From a checkpoint of a small image denoising model: 0.888M parameters.
Rows from block 6 of a small image denoising model, named by matrix and row number. Rows with one number belong to one neuron. Each number is 500 + 25 x the weight over its row's rms, rounded and kept within 0 to 999. All counts start at 0. Numbers have three digits each.
After each neuron's rows are labels from the 100 images, of 14848, where the neuron reaches its highest value: "lies over" is the class under the peak. Only what is clearly more common there than usual is listed. The data: aerial photos of the United States (SatlasPretrain).
# fc1: MLP up (model.blocks.6.mlp.fc1.weight, 320x80), inputs 0-79
# fc2: MLP down (model.blocks.6.mlp.fc2.weight, 80x320, transposed), outputs 0-79

fc1.283:513471492490544465461489528566500552515467513517485498513519473499513549495449521504522529512492498482504506503540498514489503497518499548496477498479516541504500435464493497496500463487464514457490476491502513501500526458466544475509515514
fc2.283:485513539503519518487504513473495502511522497526505507503475499468506535532517494482490460527463495510506517513484449491502493520492490438472566516498500490485530516489553468491479522514498503427452507498510493507517489463425510485490510475
lies over: crop field

fc1.95:449487506505557464488490510530534477468481497513490508534522491511509532503505501488538514479506446442485488498485499495445503484486514492515494465498486523485523479486504487511521484489496497460516462518474484475530514511465499581512538537
fc2.95:525529464491497512496504513504442520478486496477471512504529512513505562486513490489519550511513490385519469511498507469492520508497483485480464530514479509476501498517523531476505514503462494455503516471483503492491495498538479473498524480
lies over: crop field

fc1.266:459489485513497510502494479569468521482506449483492520504501482491509487492519498456536591496446520455467489517480498499483491502547505485490488467521467528482499492489490509518492535482519490522509484463456498482496505492506503528491500547
fc2.266:508498531502519509444500489451528492495537513543491505494490461467489512482519508498499547524389496490474456471503506502495483497504487487483476448499505519488511455533514501492508530488501501532523507477494513529513492490497507548514504477
lies over: road

fc1.2:500525486497462486466525498533495463500519513512461483518477456524514503537516486482540492495471496494495517475486503495503471489526507581512535493499483558491487526497430483504508467482493523482518489482481477483491524461535483491492468553
fc2.2:505518513494488475520484492500521452507481528478477507554483487534496520456517523534494503504512491512494488498462502495479502504530488434492468476512496517463490508509518479539465511499479452442510505554546488502499512456505503571503493497
lies over: road

fc1.179:488518466496502488504512486483500538534512535525474499467553496480513528519459499476511490517489473506469505501543548494484465550513486505501573477499482483485561479493503492511516476520510517450520497478525523491526518483510541483525458479
fc2.179:499554487448492498484521484486505534504514515518496520489488480497499498457564522538461497485491498513482496498464509519441506497534516480499488487527507533518551528532496475484467518501477512472514503511497495493478536525553531460465547514
lies over: crop field

fc1.200:502504473477466488548515539484481525493499517548465474484492456509509534500532474503495491471493506482414485508541514515492473499488537520520508502485461496471493496514512501555465496525511509483544519494474471516519507507516550476517481467
fc2.200:483499503503523487500475560490510532522487495491501518499485427474482458470482508474548514456525476494436473513455463510463499545524514505523495481485523518490508466516524482503508503526478480511502486553514506507519507493491495464507544521
lies over: building

fc1.73:488491448464540503499462488500496492450559501525510494530581500499499497474550476516529484498531470482519498516550522513493458510442513522465510482476460485497483481506511479523481470501508501518488490489533500491500515488501506504517477529
fc2.73:511445508481487483514514536508504487497555469484523476493508563496509520487497481505513518490441510527498542524462458476493481511443522545535501469484500491487480444488469491505484475503521491499481487533520524556494520489509495491474509516
lies over: crop field

fc1.105:487488488475492491566502515497504538487524476520495517521492476399504546521459514526505473496480552501496487496502532522477487488488508552489504485477519541473461509494472491510474496510507523469535488491483448474488503488485508486509507480
fc2.105:496461494520504487547490562487501541531534470537486489502499488465507495494571480482522490490501464488444500515478459519524507515517519509519534472475472514494508434533507500508509512496485519481520503496541534524514464491502475472471498515
lies over: building

fc1.298:524475482508536475489502474520519484524472491490499513512501463480502436462535497469549561498530494456495499503489492481455510486537531517506538474530489502489507487480505476517484477498530491545500469521490523543506507466516495500497547550
fc2.298:483511479522487519481465507481463439491528502503523500524459477508483452525535489448507543510547485445509502504539503516488504495496476538464466483518466493541496489491493498510518490500517505533505516473478492494542501494479501477516505571
lies over: road

fc1.277:479472464483500489471519449508529535494496480497493506479505467481520521486535494475509487457507497522483501462540500513511520545524479527523543453477539509530492537510493481505511508526572492524506491480490500493455495482565482489536497511
fc2.277:490503518521496511535504491484493437497440469467491522509511477490509538511560513486519486494506479506479497485579501532493483478545492480496511500501480525476480450547497525519457521484492492528515507478536504551510526493486474516475502507
lies over: road

fc1.270:481507497468474463451515519537488473495537481468478477522560461542502494489506482478510512477462526468494507493526502499484477489517528559492508472479468503501527484486475455516467482510488533520521485523459452480467496537502500503514532497
fc2.270:489482512497448499517487510459486509499482445474483492495495481531488523436478505519505521507463479503473492477498492473512502510538503445524484459487464524509446457554492464526500519484511458521507473491505532498486501448519500521483505480
lies over: road; building

fc1.61:528495473491526452504501480496519517497499483499475525520490475518517490494542496445556553477498508475505487468503512498466499488551517510498508462529464483461503499461506477524505459548527508533504454503512496504495511501484485550483480557
fc2.61:509496495504495527537468503520430508502478498505516491496523505518510533507496501465526569495549465394526531493546495503493489522519495508475490476484475463492505493496514484515501522541492474510498517448517508487497515501502491498491490516
lies over: road

fc1.230:502469439462522514506482495504505537444522471499501507497539482480501549472495481516526486492497483479512494498495515497499502507474510503515524503509447504500532479481503461534448485456491512503532481506466443453536502496497470552492533522
fc2.230:496464459489492477527490520503461525486521448468478472494538515479477567471481509484530516499527530488490501503476506505533541489481551531518493495468497483479495499513484489488536500526502478467505490497479545493495464460575498486514508498
lies over: crop field

fc1.65:497502508454541501526514478471463527524564512454530515488501475478506521515548514524497509510509496490516509479543513514465522520493500535485514496517438472499500471451475492522478453508526483521478504480463489454488502460500475518490483474
fc2.65:504490418479503490486490471497530493493550507547479514486489469445481504492448493513491530479509509525490528501500500559486506516527529454472509504476529487471529521536517503548500503501497523491452509481510527540489504508535522513488516494
lies over: crop field

fc1.274:489515494478512486491486450504497518492518446535501502578545497502482471504448491500491479505466532489504473492463476519468517502454504505473495509487471516501543453473494515503453502517488485454501507483500508501532523501469537541497494538
fc2.274:507482475513465506461503470505488513523516515529487491434457512442487517516535501499503479516503463503495506475503516519469512508496517514527496479472513522489456485458485490546528519465506505427505497485504515490452458504504546538492506528
lies over: crop field

fc1.162:436511479520500503479457469517537508529535505526459474473498509462496545488447485520516519507525536454509492543523517518473473524469475495501524467499479492496505477486485479514471479501488492556494487494501466482508492498484532486491474446
fc2.162:501536515488472490476485443496498544498493504541499511507512563461501492486498525523512520496493460577479494525503493499518478492473536547496538493509510484510514517505486506504500529527529487544499481556491513553503535496535482492534507497
lies over: crop field