Weights of a small image denoising model.
Data: trained on aerial photos of the United States (SatlasPretrain), 101725 training examples.
Rows from block 7 of a small image denoising model, named by matrix and row number. Rows with one number belong to one neuron. Each number is 128 + 24 x the weight over its row's rms, rounded and kept within 0 to 255. All counts start at 0. Numbers have three digits each.
After each neuron's rows are labels from the 100 images, of 14848, where the neuron reaches its highest value: "strongest on" is what is common among them. Only what is clearly more common there than usual is listed. The data: aerial photos of the United States (SatlasPretrain). In brackets: how many of the 100.
# fc1: MLP up (model.blocks.7.mlp.fc1.weight, 320x80), inputs 0-79
# fc2: MLP down (model.blocks.7.mlp.fc2.weight, 80x320, transposed), outputs 0-79

fc1.31:102162151160121138129136154118140160118098123170093116140123136103161137143131126116101124127149144152156096093134125118196135125153086133107090142169143092139057120089107117114136133128126144136109103114133126144129145156174143118119069124
fc2.31:157098151109094136156132109144147093150128138155126119118138125138067137119133104105082117132098101116088148157125143095105142119128134153139118144138140137105092151159160136142152122134177108124140133095115087096139123151111112114182202127
strongest on: building (97)

fc1.193:118135098103128148136149174146126126133067114126123129129135143124148132169124108167127114106145141230136109123127097131132109135122067149108120131123078110119109128110157116118147123087152130173101120134130105140072135123133144115141122114
fc2.193:184139125119079170072118124153158127104094129107127129133149128125083104115147139136098087108111089151117129139084109111148133115108150130171110168150179130102134128129146114125144168124136104148122157130100129138133120164095127169149123098
strongest on: building (69)

fc1.293:120155068138118178157124100120095100149060155140116114106156111099129188135126110125135170113152123147101092131148121141079109137102118112160146098134110125125118140118144107162100161119092154170100132112113136122123143112107129134125143146
fc2.293:151105150153151201160113171128184135109137092161102123089093118133121148113104136132113158140096137113150065132129103130125128141139129121068115171152123151120121132103086139100130161136107111097135149133138134130160099135142123138118133141
strongest on: building (78)

fc1.209:109149095117122167121135142124141126142057109109112106123155118126130136161131094155144097130153124159129145133140112136125124148137089147127155105129093144124115113103130107109152147059156151191065135119122135143095146126105158118096144096
fc2.209:176131119096120141141095104162167099102157096121145142154147113145096114144118127098080105098106158134128148169101063117141119144132142137119097160110120133136141116147127123086120160122141107070106150151102125132157148159159118151153126140
strongest on: building (76)

fc1.251:153158162111102154149148169121122126120099117144150122098129134123168125181098169138123134114132144121152144099110146124156166109127090078104082132135137132145171121090150112121134112137098155153125095133145097165106166131176087118130130110
fc2.251:145149123128143117131141143087143100123095148143108125118123138128038155175143094157101137133129111119085128141111115096118163141104099143113171142125136110168138121118104136124167117132117103126113145106152108111148133102126145119209105122
strongest on: building (83)

fc1.269:113146120113132171132156063109120139139074127138098123139135134130137116151144137149093093122145127216130094150137132133100126140119129130097146171133126116123143120117114099147138130128092160177099105138142124168113150118082125088103142126
fc2.269:129134145118155093166106134105128144112149126108126139157112118141130179142051106121108155162115178124130137139147067120128104134148109128114148140130106140142128102127112144111147133151140118091132129087106131191177126151182120108128140114
strongest on: building (69)

fc1.280:115161110117131143136149126125135136113074174154121130186097107131155106157118154148122103102141144137153103093138123097153140071118120146115087152170120109103190122119165113146106117117151138137112106138142133162117168120135133140138095085
fc2.280:138140127110112137113102133127147126121147114099152082165092145115061115159129102152115121098130117158133096134115141165137118151127140093137125117163111089144157132145112130114098138112107138143180115128118203111100126119146158128196126128
strongest on: building (90)

fc1.241:154154102093140152175135126128110114110097143140085138090106138109126158139111119138050106137182116134137137110170104127148110116136098132092111140137155102110101140129118103161134150065153159126106109112101116116144133134129129175110139127
fc2.241:081139104147136109115149147101139122110126137091102141135126113091116159116174134135145122140161146150154165077096146134145106091170143140190111133139157155117132104157112134176144080103125126115136121104146179122099139131103148125121141153
strongest on: building (93)

fc1.126:123099095142141099111161163158161134136143137116127145098134179115151171142077129110115130112104087122103141094148117129135116133139161172135161176165120106116107116113133093106099116149139124110118119106132090141137165136107109107080173104
fc2.126:138153121065115137125142093111129122146121123125167103107098073138149131117141104117123089097142112179111122113125135134118091144120121184123127100096173140123111105185135099141123110142169115125148126150112153100123156141136146126085174147
strongest on: crop field (33)

fc1.158:086128165138120094181172136148122094087125112135126092134111108099138174143063087121116133142103095130163160139118128105154167129152132140128115113147126114169149109108115097123157105122078109129117110124155135106124144154135117158153109116
fc2.158:139127163104128073114106128137113155157137151128156129134125167148176120152091099138130153113132089172127143140122143122156141120072114168158098127121104130132109108102145121135091098106178150104133146134181116155099137151116113142079119139
strongest on: building (70)

fc1.289:103163086154114132128118156132127153118110107130126152100098152099132104167116124118119127119160121150156146093139160184150137185133131101120129143143106099146124118092190110130106077119150142107123091127123131151119123082157126126118076108
fc2.289:157156126118141136114124127099170134122079140148113173125101117150145132123122128125146119108147104117097123120116093112135144102120124237111093124104159136106165134124100101114134100148123120123112145121192095097135138134116119119118095116
strongest on: building (89)

fc1.160:102151150146141132132137159160106151127099176139097131150100149143122083137120130156136110138117130142104118104150142147167167077155093171119104146158160096110119120105071126086100116175108127101129118116150134115108139164153109130126135096
fc2.160:144105141161092135115143099165145146139169101124127113109151144112173074125138130116132086124140113130186135091119187137130149136123130062138142117109098108138127171115133175157118141136127102122145141127131150089106127144108127101117120167
strongest on: building (89)

fc1.175:133143094148120124141151122140115154098096125112166152085107107141139137128076140145123109093153106135154128103136138158130159070148143090138103101125114109156068110086115102128090116103134153180095104136146108133124150133137093140123105101
fc2.175:134106127150099162120148144108104109172078159166107156076134138122137121109146132108092123125089109116105143137123141097108161104113105152122169164102152150122139111139138159109194147129097093125097134100167082138129117128109125131133148139
strongest on: building (78)

fc1.265:124118121141154138116165155083169144151165136143124183145103123155139073127115135144124150106106171098155182118124142120115132119165135155147168134105154148131129156134124130129151100102095154122130081100111107124125130085101165147150146152
fc2.265:142133171120134160108087126150178133182121105116132122122147148131127124117063125099100121106126135119127083125133086108139144151137126139069087136134111133123141086161130131115103151135185101136120147166121121164151128147167140136099106137
strongest on: crop field (25)

fc1.319:113124141128129104126076181155130084118145100120163082103127175149137152145143168145083118115135149161100127124112077140100129129121143139121115100184112150129132143127137111136137138124113120118155104156153169122105146118087110104085161116
fc2.319:144147166166145132123063127085143150124114149132133146118111042133119146116139126160118103133145113126091104123137152129147134142101107134119125131133112115162114116120144147096183137121128152122113143110060073145138134138168108126134159131
strongest on: crop field (34)

fc1.180:126160095139146111124118146098121157128129118154128121077122112104130140135131120107127137148110160128170117097144151160149132129128157081095052113145123123163117106124118089084109127153109129102096113159168114124168147082146119101133137084
fc2.180:136110128126106118159118116090155093120093146148104131094095147095121143147137077139125112137139091110103100070123132102118167122128108141161132148115160145134120127143127146134189095095096105137137125145180128085137105123075132111122156117
strongest on: building (92)