From a checkpoint of a small image denoising model.
Model: 0.888M parameters, 32-pixel images, arch convnext, norm layernorm, activation gelu, patch size [1, 1], depths [16], widths [80].
Rows from block 12 of a small image denoising model, named by matrix and row number. Rows with one number belong to one neuron. Each number is 128 + 24 x the weight over its row's rms, rounded and kept within 0 to 255. All counts start at 0. Numbers have three digits each. After the name is the row's rms in percent of the matrix's.
After each neuron's rows are labels from the 100 images, of 14848, where the neuron reaches its highest value: "peak on" is the class under the peak. Only what is clearly more common there than usual is listed. The data: aerial photos of the United States (SatlasPretrain). In brackets: how many of the 100, against the usual share in percent.
# fc1: MLP up (model.blocks.12.mlp.fc1.weight, 320x80), inputs 0-79
# fc2: MLP down (model.blocks.12.mlp.fc2.weight, 80x320, transposed), outputs 0-79

fc1.174 075:126154143119163123125161139131153178148136175116132127108111131121130126131139104150146158102134150122130162150105162142140139131149161161135147187176110160162135185108145142135158131121115138115166139153147146168128122151152192151114142162
fc2.174 096:117133128129140138117126113120136134126142132126130126143117121117000138124135128123119129132130134132121118127131126117136121130143142128130129128134120128116125123116124132137135131129132132126129126124127129137135140133125125119240133123
peak on: road (26 vs 2.9)

fc1.145 084:127138148164131139080155154142134146172147112150149142146125147129094129203156158138119156177160097106122158099116145132107106153117114140105115125145141162092112139117111129150094117124104165136150131100160143178102148116087139132128150144
fc2.145 089:132085146113122111191123153139112111136145100113119119113107169140172142134110090108146142146125114086105134155094131136162141142125140154116146140123174125153142147140139148114145099098124128171149131115150116073103099153076107105086149165
peak on: building (29 vs 5)

fc1.315 101:120157146124147142149151150149159153150156168135144134130125146128120144152144120164161145128141168143144156164131155147156149150163163165151168164152130160167152177135144155137153152134147150124158148144139151138150131158156174154098149163
fc2.315 110:122134127130127131121125121129127133127132131128127131132133126125000131125125135128133133127129130125126124128131126125127125127136127126130127125132120128122128130124124127130130135135128128133132125126123124136140135130132130126251128126
peak on: road (25 vs 2.9)

fc1.122 085:117164139128153138146155146157156161140146180131146125122110147120122149147133115162151152126138160134139160167122157151140144145153157159151160173166120174164150175130140154131150142138137153117159149146153150150144133154159174151105146168
fc2.122 105:122131128127128136123127120127130133127136130128130129131128122126000133124128134126131134126127130126121123132131126123129124128137129128132129127131121126121128128121124129130129132133130128133129126128123124134138133132130129124250130128
peak on: road (27 vs 2.9)

fc1.134 099:128162145125145146139151149157157149153151159134146129131122150125119141150143124168159144132142167150152153169130157142154144154156163164151165166147132166166156175134141158139155151141138153129161141150140151139154134163152172151097145163
fc2.134 109:125132126127127132121128123130128134127130131131127134130132126126000130122126135131132132124128127123124124128130127128125126127135127128129128126132123128123128132122124128130131133135128127130131126129126123135135134129133128127251128130
peak on: road (26 vs 2.9)

fc1.10 083:115131142168146154133160150154143154143133126124109085145122154118118143156088161165144145149152142129126122110155135135098128133117124154119107111108136131126099100154090160145106088137085184124084160164166118138119148147084142122130187101
fc2.10 078:144100133141130104148145179145112110123115068131113136109102122118195121154132099101140162118117123105133146127083155145136147149110131136101115135164150120111157164129155170113097100107156144149127131121163104130094078141089125123093154145
peak on: building (25 vs 5)

fc1.236 090:120159153131142140138147151157158154152145161132143122134119146136116139152143122163155141129140170139142152160124164144143148154158161166146160172149127166172164170140141159138156143139138154131169150145141155139153134167154168148095144162
fc2.236 108:124132128126125130122130123132127137127131128130126135129131125128000129123127133131135133124129126122124124129129128129127128126134125130129128122131124128123128133122124128130129130136128129131130127130127122134132133127134127127250127133
peak on: road (27 vs 2.9)

fc1.225 080:120121128175135158153141125155135153150144094109090088155105142141117134178077166154124128155158111124161115153163136135120121142123103160120088120098148115135135122155099136155102114121119141112097133131172125157128103129069140116135188130
fc2.225 088:126104129148135115166148178149121129145128091126141137105116137132215132162125091131142164148133123086119148142090140146122141120123128143091126126149151122116147154122150166115109108127104125153134147128139097096087084144070107114087147148
peak on: building (27 vs 5)

fc1.79 103:122164150128145143141150145154156153149150158134148127132115154125116142151143125161155144135140169143152154164126160143145146150160162166149167172151131168163161175136143156138156148136141153125162140149142155142149138163152169151096144164
fc2.79 110:125132128126126133121127123129130136126131130130127133128131126128000130121125136131133133124129126124124125129130127129126126127135126129129127126132124129124126132123124127131130131136129128130130125128126123133136133130135128127253127129
peak on: road (29 vs 2.9)

fc1.164 096:123161139130150151149148145156161158145153165137150135124122150114122144153138126164156147129144163144149160167125156143142146146159163162145156173149124166170159175136132157136156153141139156129159141144149150143145135158158166155099149167
fc2.164 110:123133128127125133124126121132128134127132129131126134131132126127000131124126136129134132125127126125124125128131126129126125127135126128131129124131123130122128131125125127128131130135130128131131127128124125133138133129134129126251126128
peak on: road (28 vs 2.9)

fc1.197 074:115122132161143122086139150148142140159159100144122089132126142126079127192147155121116129187148085100126136091129132100109099136120116140110106106122145142104102149125093114171085087111120138157127139105150138140100134125060139124135133134
fc2.197 089:117088134122136110186133173127108123147126107123118127125101155138191143151111102134146151137100119095097146144098134150158141155125129154118134126128161127148155154126125146102140101107126139172136129119147106106121089137083098117046140160
peak on: building (30 vs 5)

fc1.286 099:125160152132144146142146155156159158148152155133143132135119148132117140157143128162155137133140172144150151161126163147143147155164166166153162161146136158166168170139141161137157151141142150127165143148141153140150138164153166147093142164
fc2.286 111:125132128126124130121128125132127139127128130131126135127134127128000128124125133133136133124130124123125124128128128131124131126134124130128127122131124129125126133122124127130129130138127129129130128129128122134132133126135127129251126132
peak on: road (25 vs 2.9)

fc1.97 100:106144146168140145110136126123157161182098121099132145154161168137095151163117081118130151155135100115123147088130147143093110143124135169107118132108117171119097145149116138127133146133065152126140095106139167170125121105092120103125159120
fc2.97 096:121117149106121087156113149151108136151160096117122112114114142120146157137120075103110143125156131114147107136106144141134134143144152156102128120126147118146123130157166168106129104094154151127176137107134156082083085169054130132148152149
peak on: building (39 vs 5)

fc1.307 086:109136150143123129106135117145144142144130103101103101138143155095120158166084174124122110164145101130133110105167147135112098127124131168107104101110126115131071132170070134139117097123083149126111124126147119143124111126074123116138183086
fc2.307 086:117091131138132118158148174159110112138111072148096118123115114131222138152108106116137166124101134113120160109095135157117148135121128131105131144156135125100160149129137149109095126126155151140109144121156126136117083149109118124065157125
peak on: building (25 vs 5)