From a checkpoint of a small image denoising model.
Training: 6500 steps, batches of 256.
Data: trained on aerial photos of the United States (SatlasPretrain), 101725 training examples, 16.4 epochs.
Rows from block 10 of a small image denoising model, named by matrix and row number. Rows with one number belong to one neuron. Each number is 50 + 12 x the weight over its row's rms, rounded and kept within 0 to 99. All counts start at 0. After the name is the row's rms in percent of the matrix's.
After each neuron's rows are labels from the 100 images, of 14848, where the neuron reaches its highest value: "colour at peak" is the nearest of a few named colours to the mean colour under the peak. Only what is clearly more common there than usual is listed. The data: aerial photos of the United States (SatlasPretrain). In brackets: how many of the 100.
# fc1: MLP up (model.blocks.10.mlp.fc1.weight, 320x80), inputs 0-79
# fc2: MLP down (model.blocks.10.mlp.fc2.weight, 80x320, transposed), outputs 0-79

fc1.132 084:31 62 51 47 43 51 65 65 18 46 54 56 61 55 87 64 45 70 43 55 66 59 63 62 45 54 32 40 53 51 59 48 40 47 59 41 53 57 48 30 56 53 63 36 57 54 52 55 49 50 42 58 69 33 60 34 46 40 56 47 49 61 64 33 30 62 40 41 60 39 56 58 64 50 50 37 74 31 63 34
fc2.132 078:49 47 47 44 39 38 50 52 53 49 44 50 47 46 47 52 52 60 46 49 61 48 99 61 55 49 42 53 58 48 46 52 48 46 51 53 41 50 61 55 45 55 47 51 46 57 48 49 47 48 53 56 50 46 55 49 53 47 46 47 47 56 50 41 45 54 53 56 48 50 50 40 49 43 55 49 49 00 49 56
colour at peak: black (38)

fc1.61 084:33 65 59 51 63 40 68 50 24 50 47 58 60 53 60 50 31 64 39 77 82 38 52 68 49 57 30 50 46 33 35 51 53 59 48 54 52 53 64 60 39 32 61 41 57 51 50 44 45 51 60 66 58 36 28 40 43 65 57 30 42 58 67 69 40 56 47 55 54 43 65 37 41 57 52 46 76 48 41 54
fc2.61 093:56 45 67 58 48 46 62 35 63 55 40 45 47 60 44 48 20 60 37 50 75 30 34 67 50 43 35 61 54 48 28 47 32 31 41 29 44 39 61 39 42 69 49 34 59 47 38 64 55 58 61 45 37 43 64 50 59 82 37 61 42 41 59 53 41 57 38 66 60 51 62 34 42 41 58 38 63 44 48 44
colour at peak: black (28)

fc1.1 081:20 59 50 50 43 53 58 69 34 33 50 49 62 51 73 53 53 76 37 56 80 60 54 65 59 41 44 37 48 50 59 67 45 55 55 40 55 46 59 30 40 43 50 57 48 59 46 55 47 55 42 57 67 49 45 44 47 34 55 43 50 63 66 43 36 68 29 42 58 33 82 58 65 45 42 38 72 42 46 46
fc2.1 081:57 44 47 32 29 39 49 58 64 62 38 41 47 54 38 49 47 69 35 52 69 46 85 59 53 41 39 59 53 53 36 40 41 32 52 44 36 46 70 59 37 58 37 40 49 59 42 55 50 51 67 65 45 53 69 54 50 56 31 42 41 57 51 46 49 48 52 63 50 50 56 39 36 38 57 52 58 00 41 58
colour at peak: black (40)

fc1.2 116:68 46 57 50 21 76 60 72 62 53 34 40 55 61 60 60 58 51 54 39 54 52 53 52 44 29 52 52 55 69 59 40 56 53 58 69 48 53 65 35 55 45 52 68 55 59 19 52 56 23 39 51 40 51 65 44 46 38 58 50 42 46 46 54 53 45 62 29 43 56 51 63 51 51 35 60 79 46 77 39
fc2.2 121:43 45 49 42 14 60 44 61 47 50 51 58 59 47 42 27 59 49 36 35 54 37 55 38 41 48 59 44 47 20 51 72 68 64 60 57 52 34 57 43 64 46 65 61 61 49 70 38 51 36 59 54 47 51 50 74 47 34 46 57 31 38 39 27 47 45 54 46 37 63 30 47 54 37 57 58 63 51 78 55
colour at peak: pink (42)

fc1.300 079:29 55 52 42 56 56 61 67 28 49 54 55 48 45 84 67 51 65 52 61 57 57 70 62 37 49 33 48 53 57 62 58 47 55 63 37 51 51 47 36 64 58 70 34 56 58 51 64 51 39 50 60 76 40 53 39 60 33 48 44 41 68 61 29 30 59 46 44 57 42 62 59 68 51 49 39 73 26 60 41
fc2.300 082:55 51 48 47 48 41 48 48 48 50 48 51 46 43 51 54 56 57 49 53 54 51 99 53 58 51 46 48 55 44 46 52 46 48 50 53 45 51 57 56 44 52 46 50 46 53 47 51 50 44 50 55 49 46 54 45 53 44 50 47 54 55 51 49 47 49 54 56 47 48 52 47 52 39 55 47 46 00 50 53
colour at peak: black (26)

fc1.32 085:34 62 46 30 42 62 43 61 41 40 40 46 47 60 63 59 40 58 32 61 75 50 54 50 60 18 44 39 45 68 62 54 47 60 35 62 51 60 52 40 62 36 65 49 67 71 52 55 43 44 40 66 52 36 47 35 31 50 46 26 52 61 71 45 48 63 44 28 62 48 69 52 64 52 29 42 68 45 51 57
fc2.32 090:43 37 42 33 18 48 38 56 60 62 35 46 33 71 35 33 49 60 37 43 65 56 46 48 43 43 46 74 44 38 39 54 53 48 45 48 49 57 63 56 47 64 53 38 46 54 50 50 42 53 77 54 55 49 62 60 50 57 36 54 39 51 37 40 43 56 43 58 40 55 46 31 38 26 69 59 84 21 45 59
colour at peak: black (40)

fc1.195 124:47 40 45 45 42 47 46 62 53 61 37 51 45 22 54 50 42 49 43 40 37 50 52 53 56 38 35 34 52 69 41 53 47 41 64 63 53 52 69 40 45 63 40 60 48 37 39 68 15 56 50 51 70 76 55 42 48 46 58 38 39 37 51 54 55 46 48 32 39 49 54 54 56 47 52 76 72 47 93 55
fc2.195 116:51 46 29 20 49 40 54 47 64 40 61 57 68 15 53 66 54 52 63 40 47 61 43 56 52 33 59 53 56 51 54 37 40 58 41 55 45 38 61 52 44 24 41 53 29 44 50 36 38 37 67 46 65 68 52 46 46 40 61 51 45 44 61 51 57 60 36 40 56 62 33 55 53 54 44 41 48 44 86 75
colour at peak: pink (47)

fc1.29 087:45 37 42 49 57 57 48 57 51 57 61 45 45 48 53 41 38 35 55 69 37 52 51 54 52 28 64 71 63 63 58 64 50 35 59 56 52 46 45 37 41 66 54 65 34 57 47 69 40 64 70 32 62 52 39 35 69 32 49 74 29 49 70 38 70 66 51 39 30 66 69 39 57 54 34 43 65 43 49 58
fc2.29 101:51 66 39 58 57 47 38 39 55 46 45 50 47 50 52 41 63 42 44 45 30 66 65 57 63 58 64 46 43 55 50 48 48 85 45 54 62 66 39 50 42 35 50 69 51 47 62 25 51 38 72 39 69 41 39 55 64 28 53 56 71 51 31 56 51 38 52 42 48 29 73 73 38 67 52 62 67 50 44 50
colour at peak: pink (30)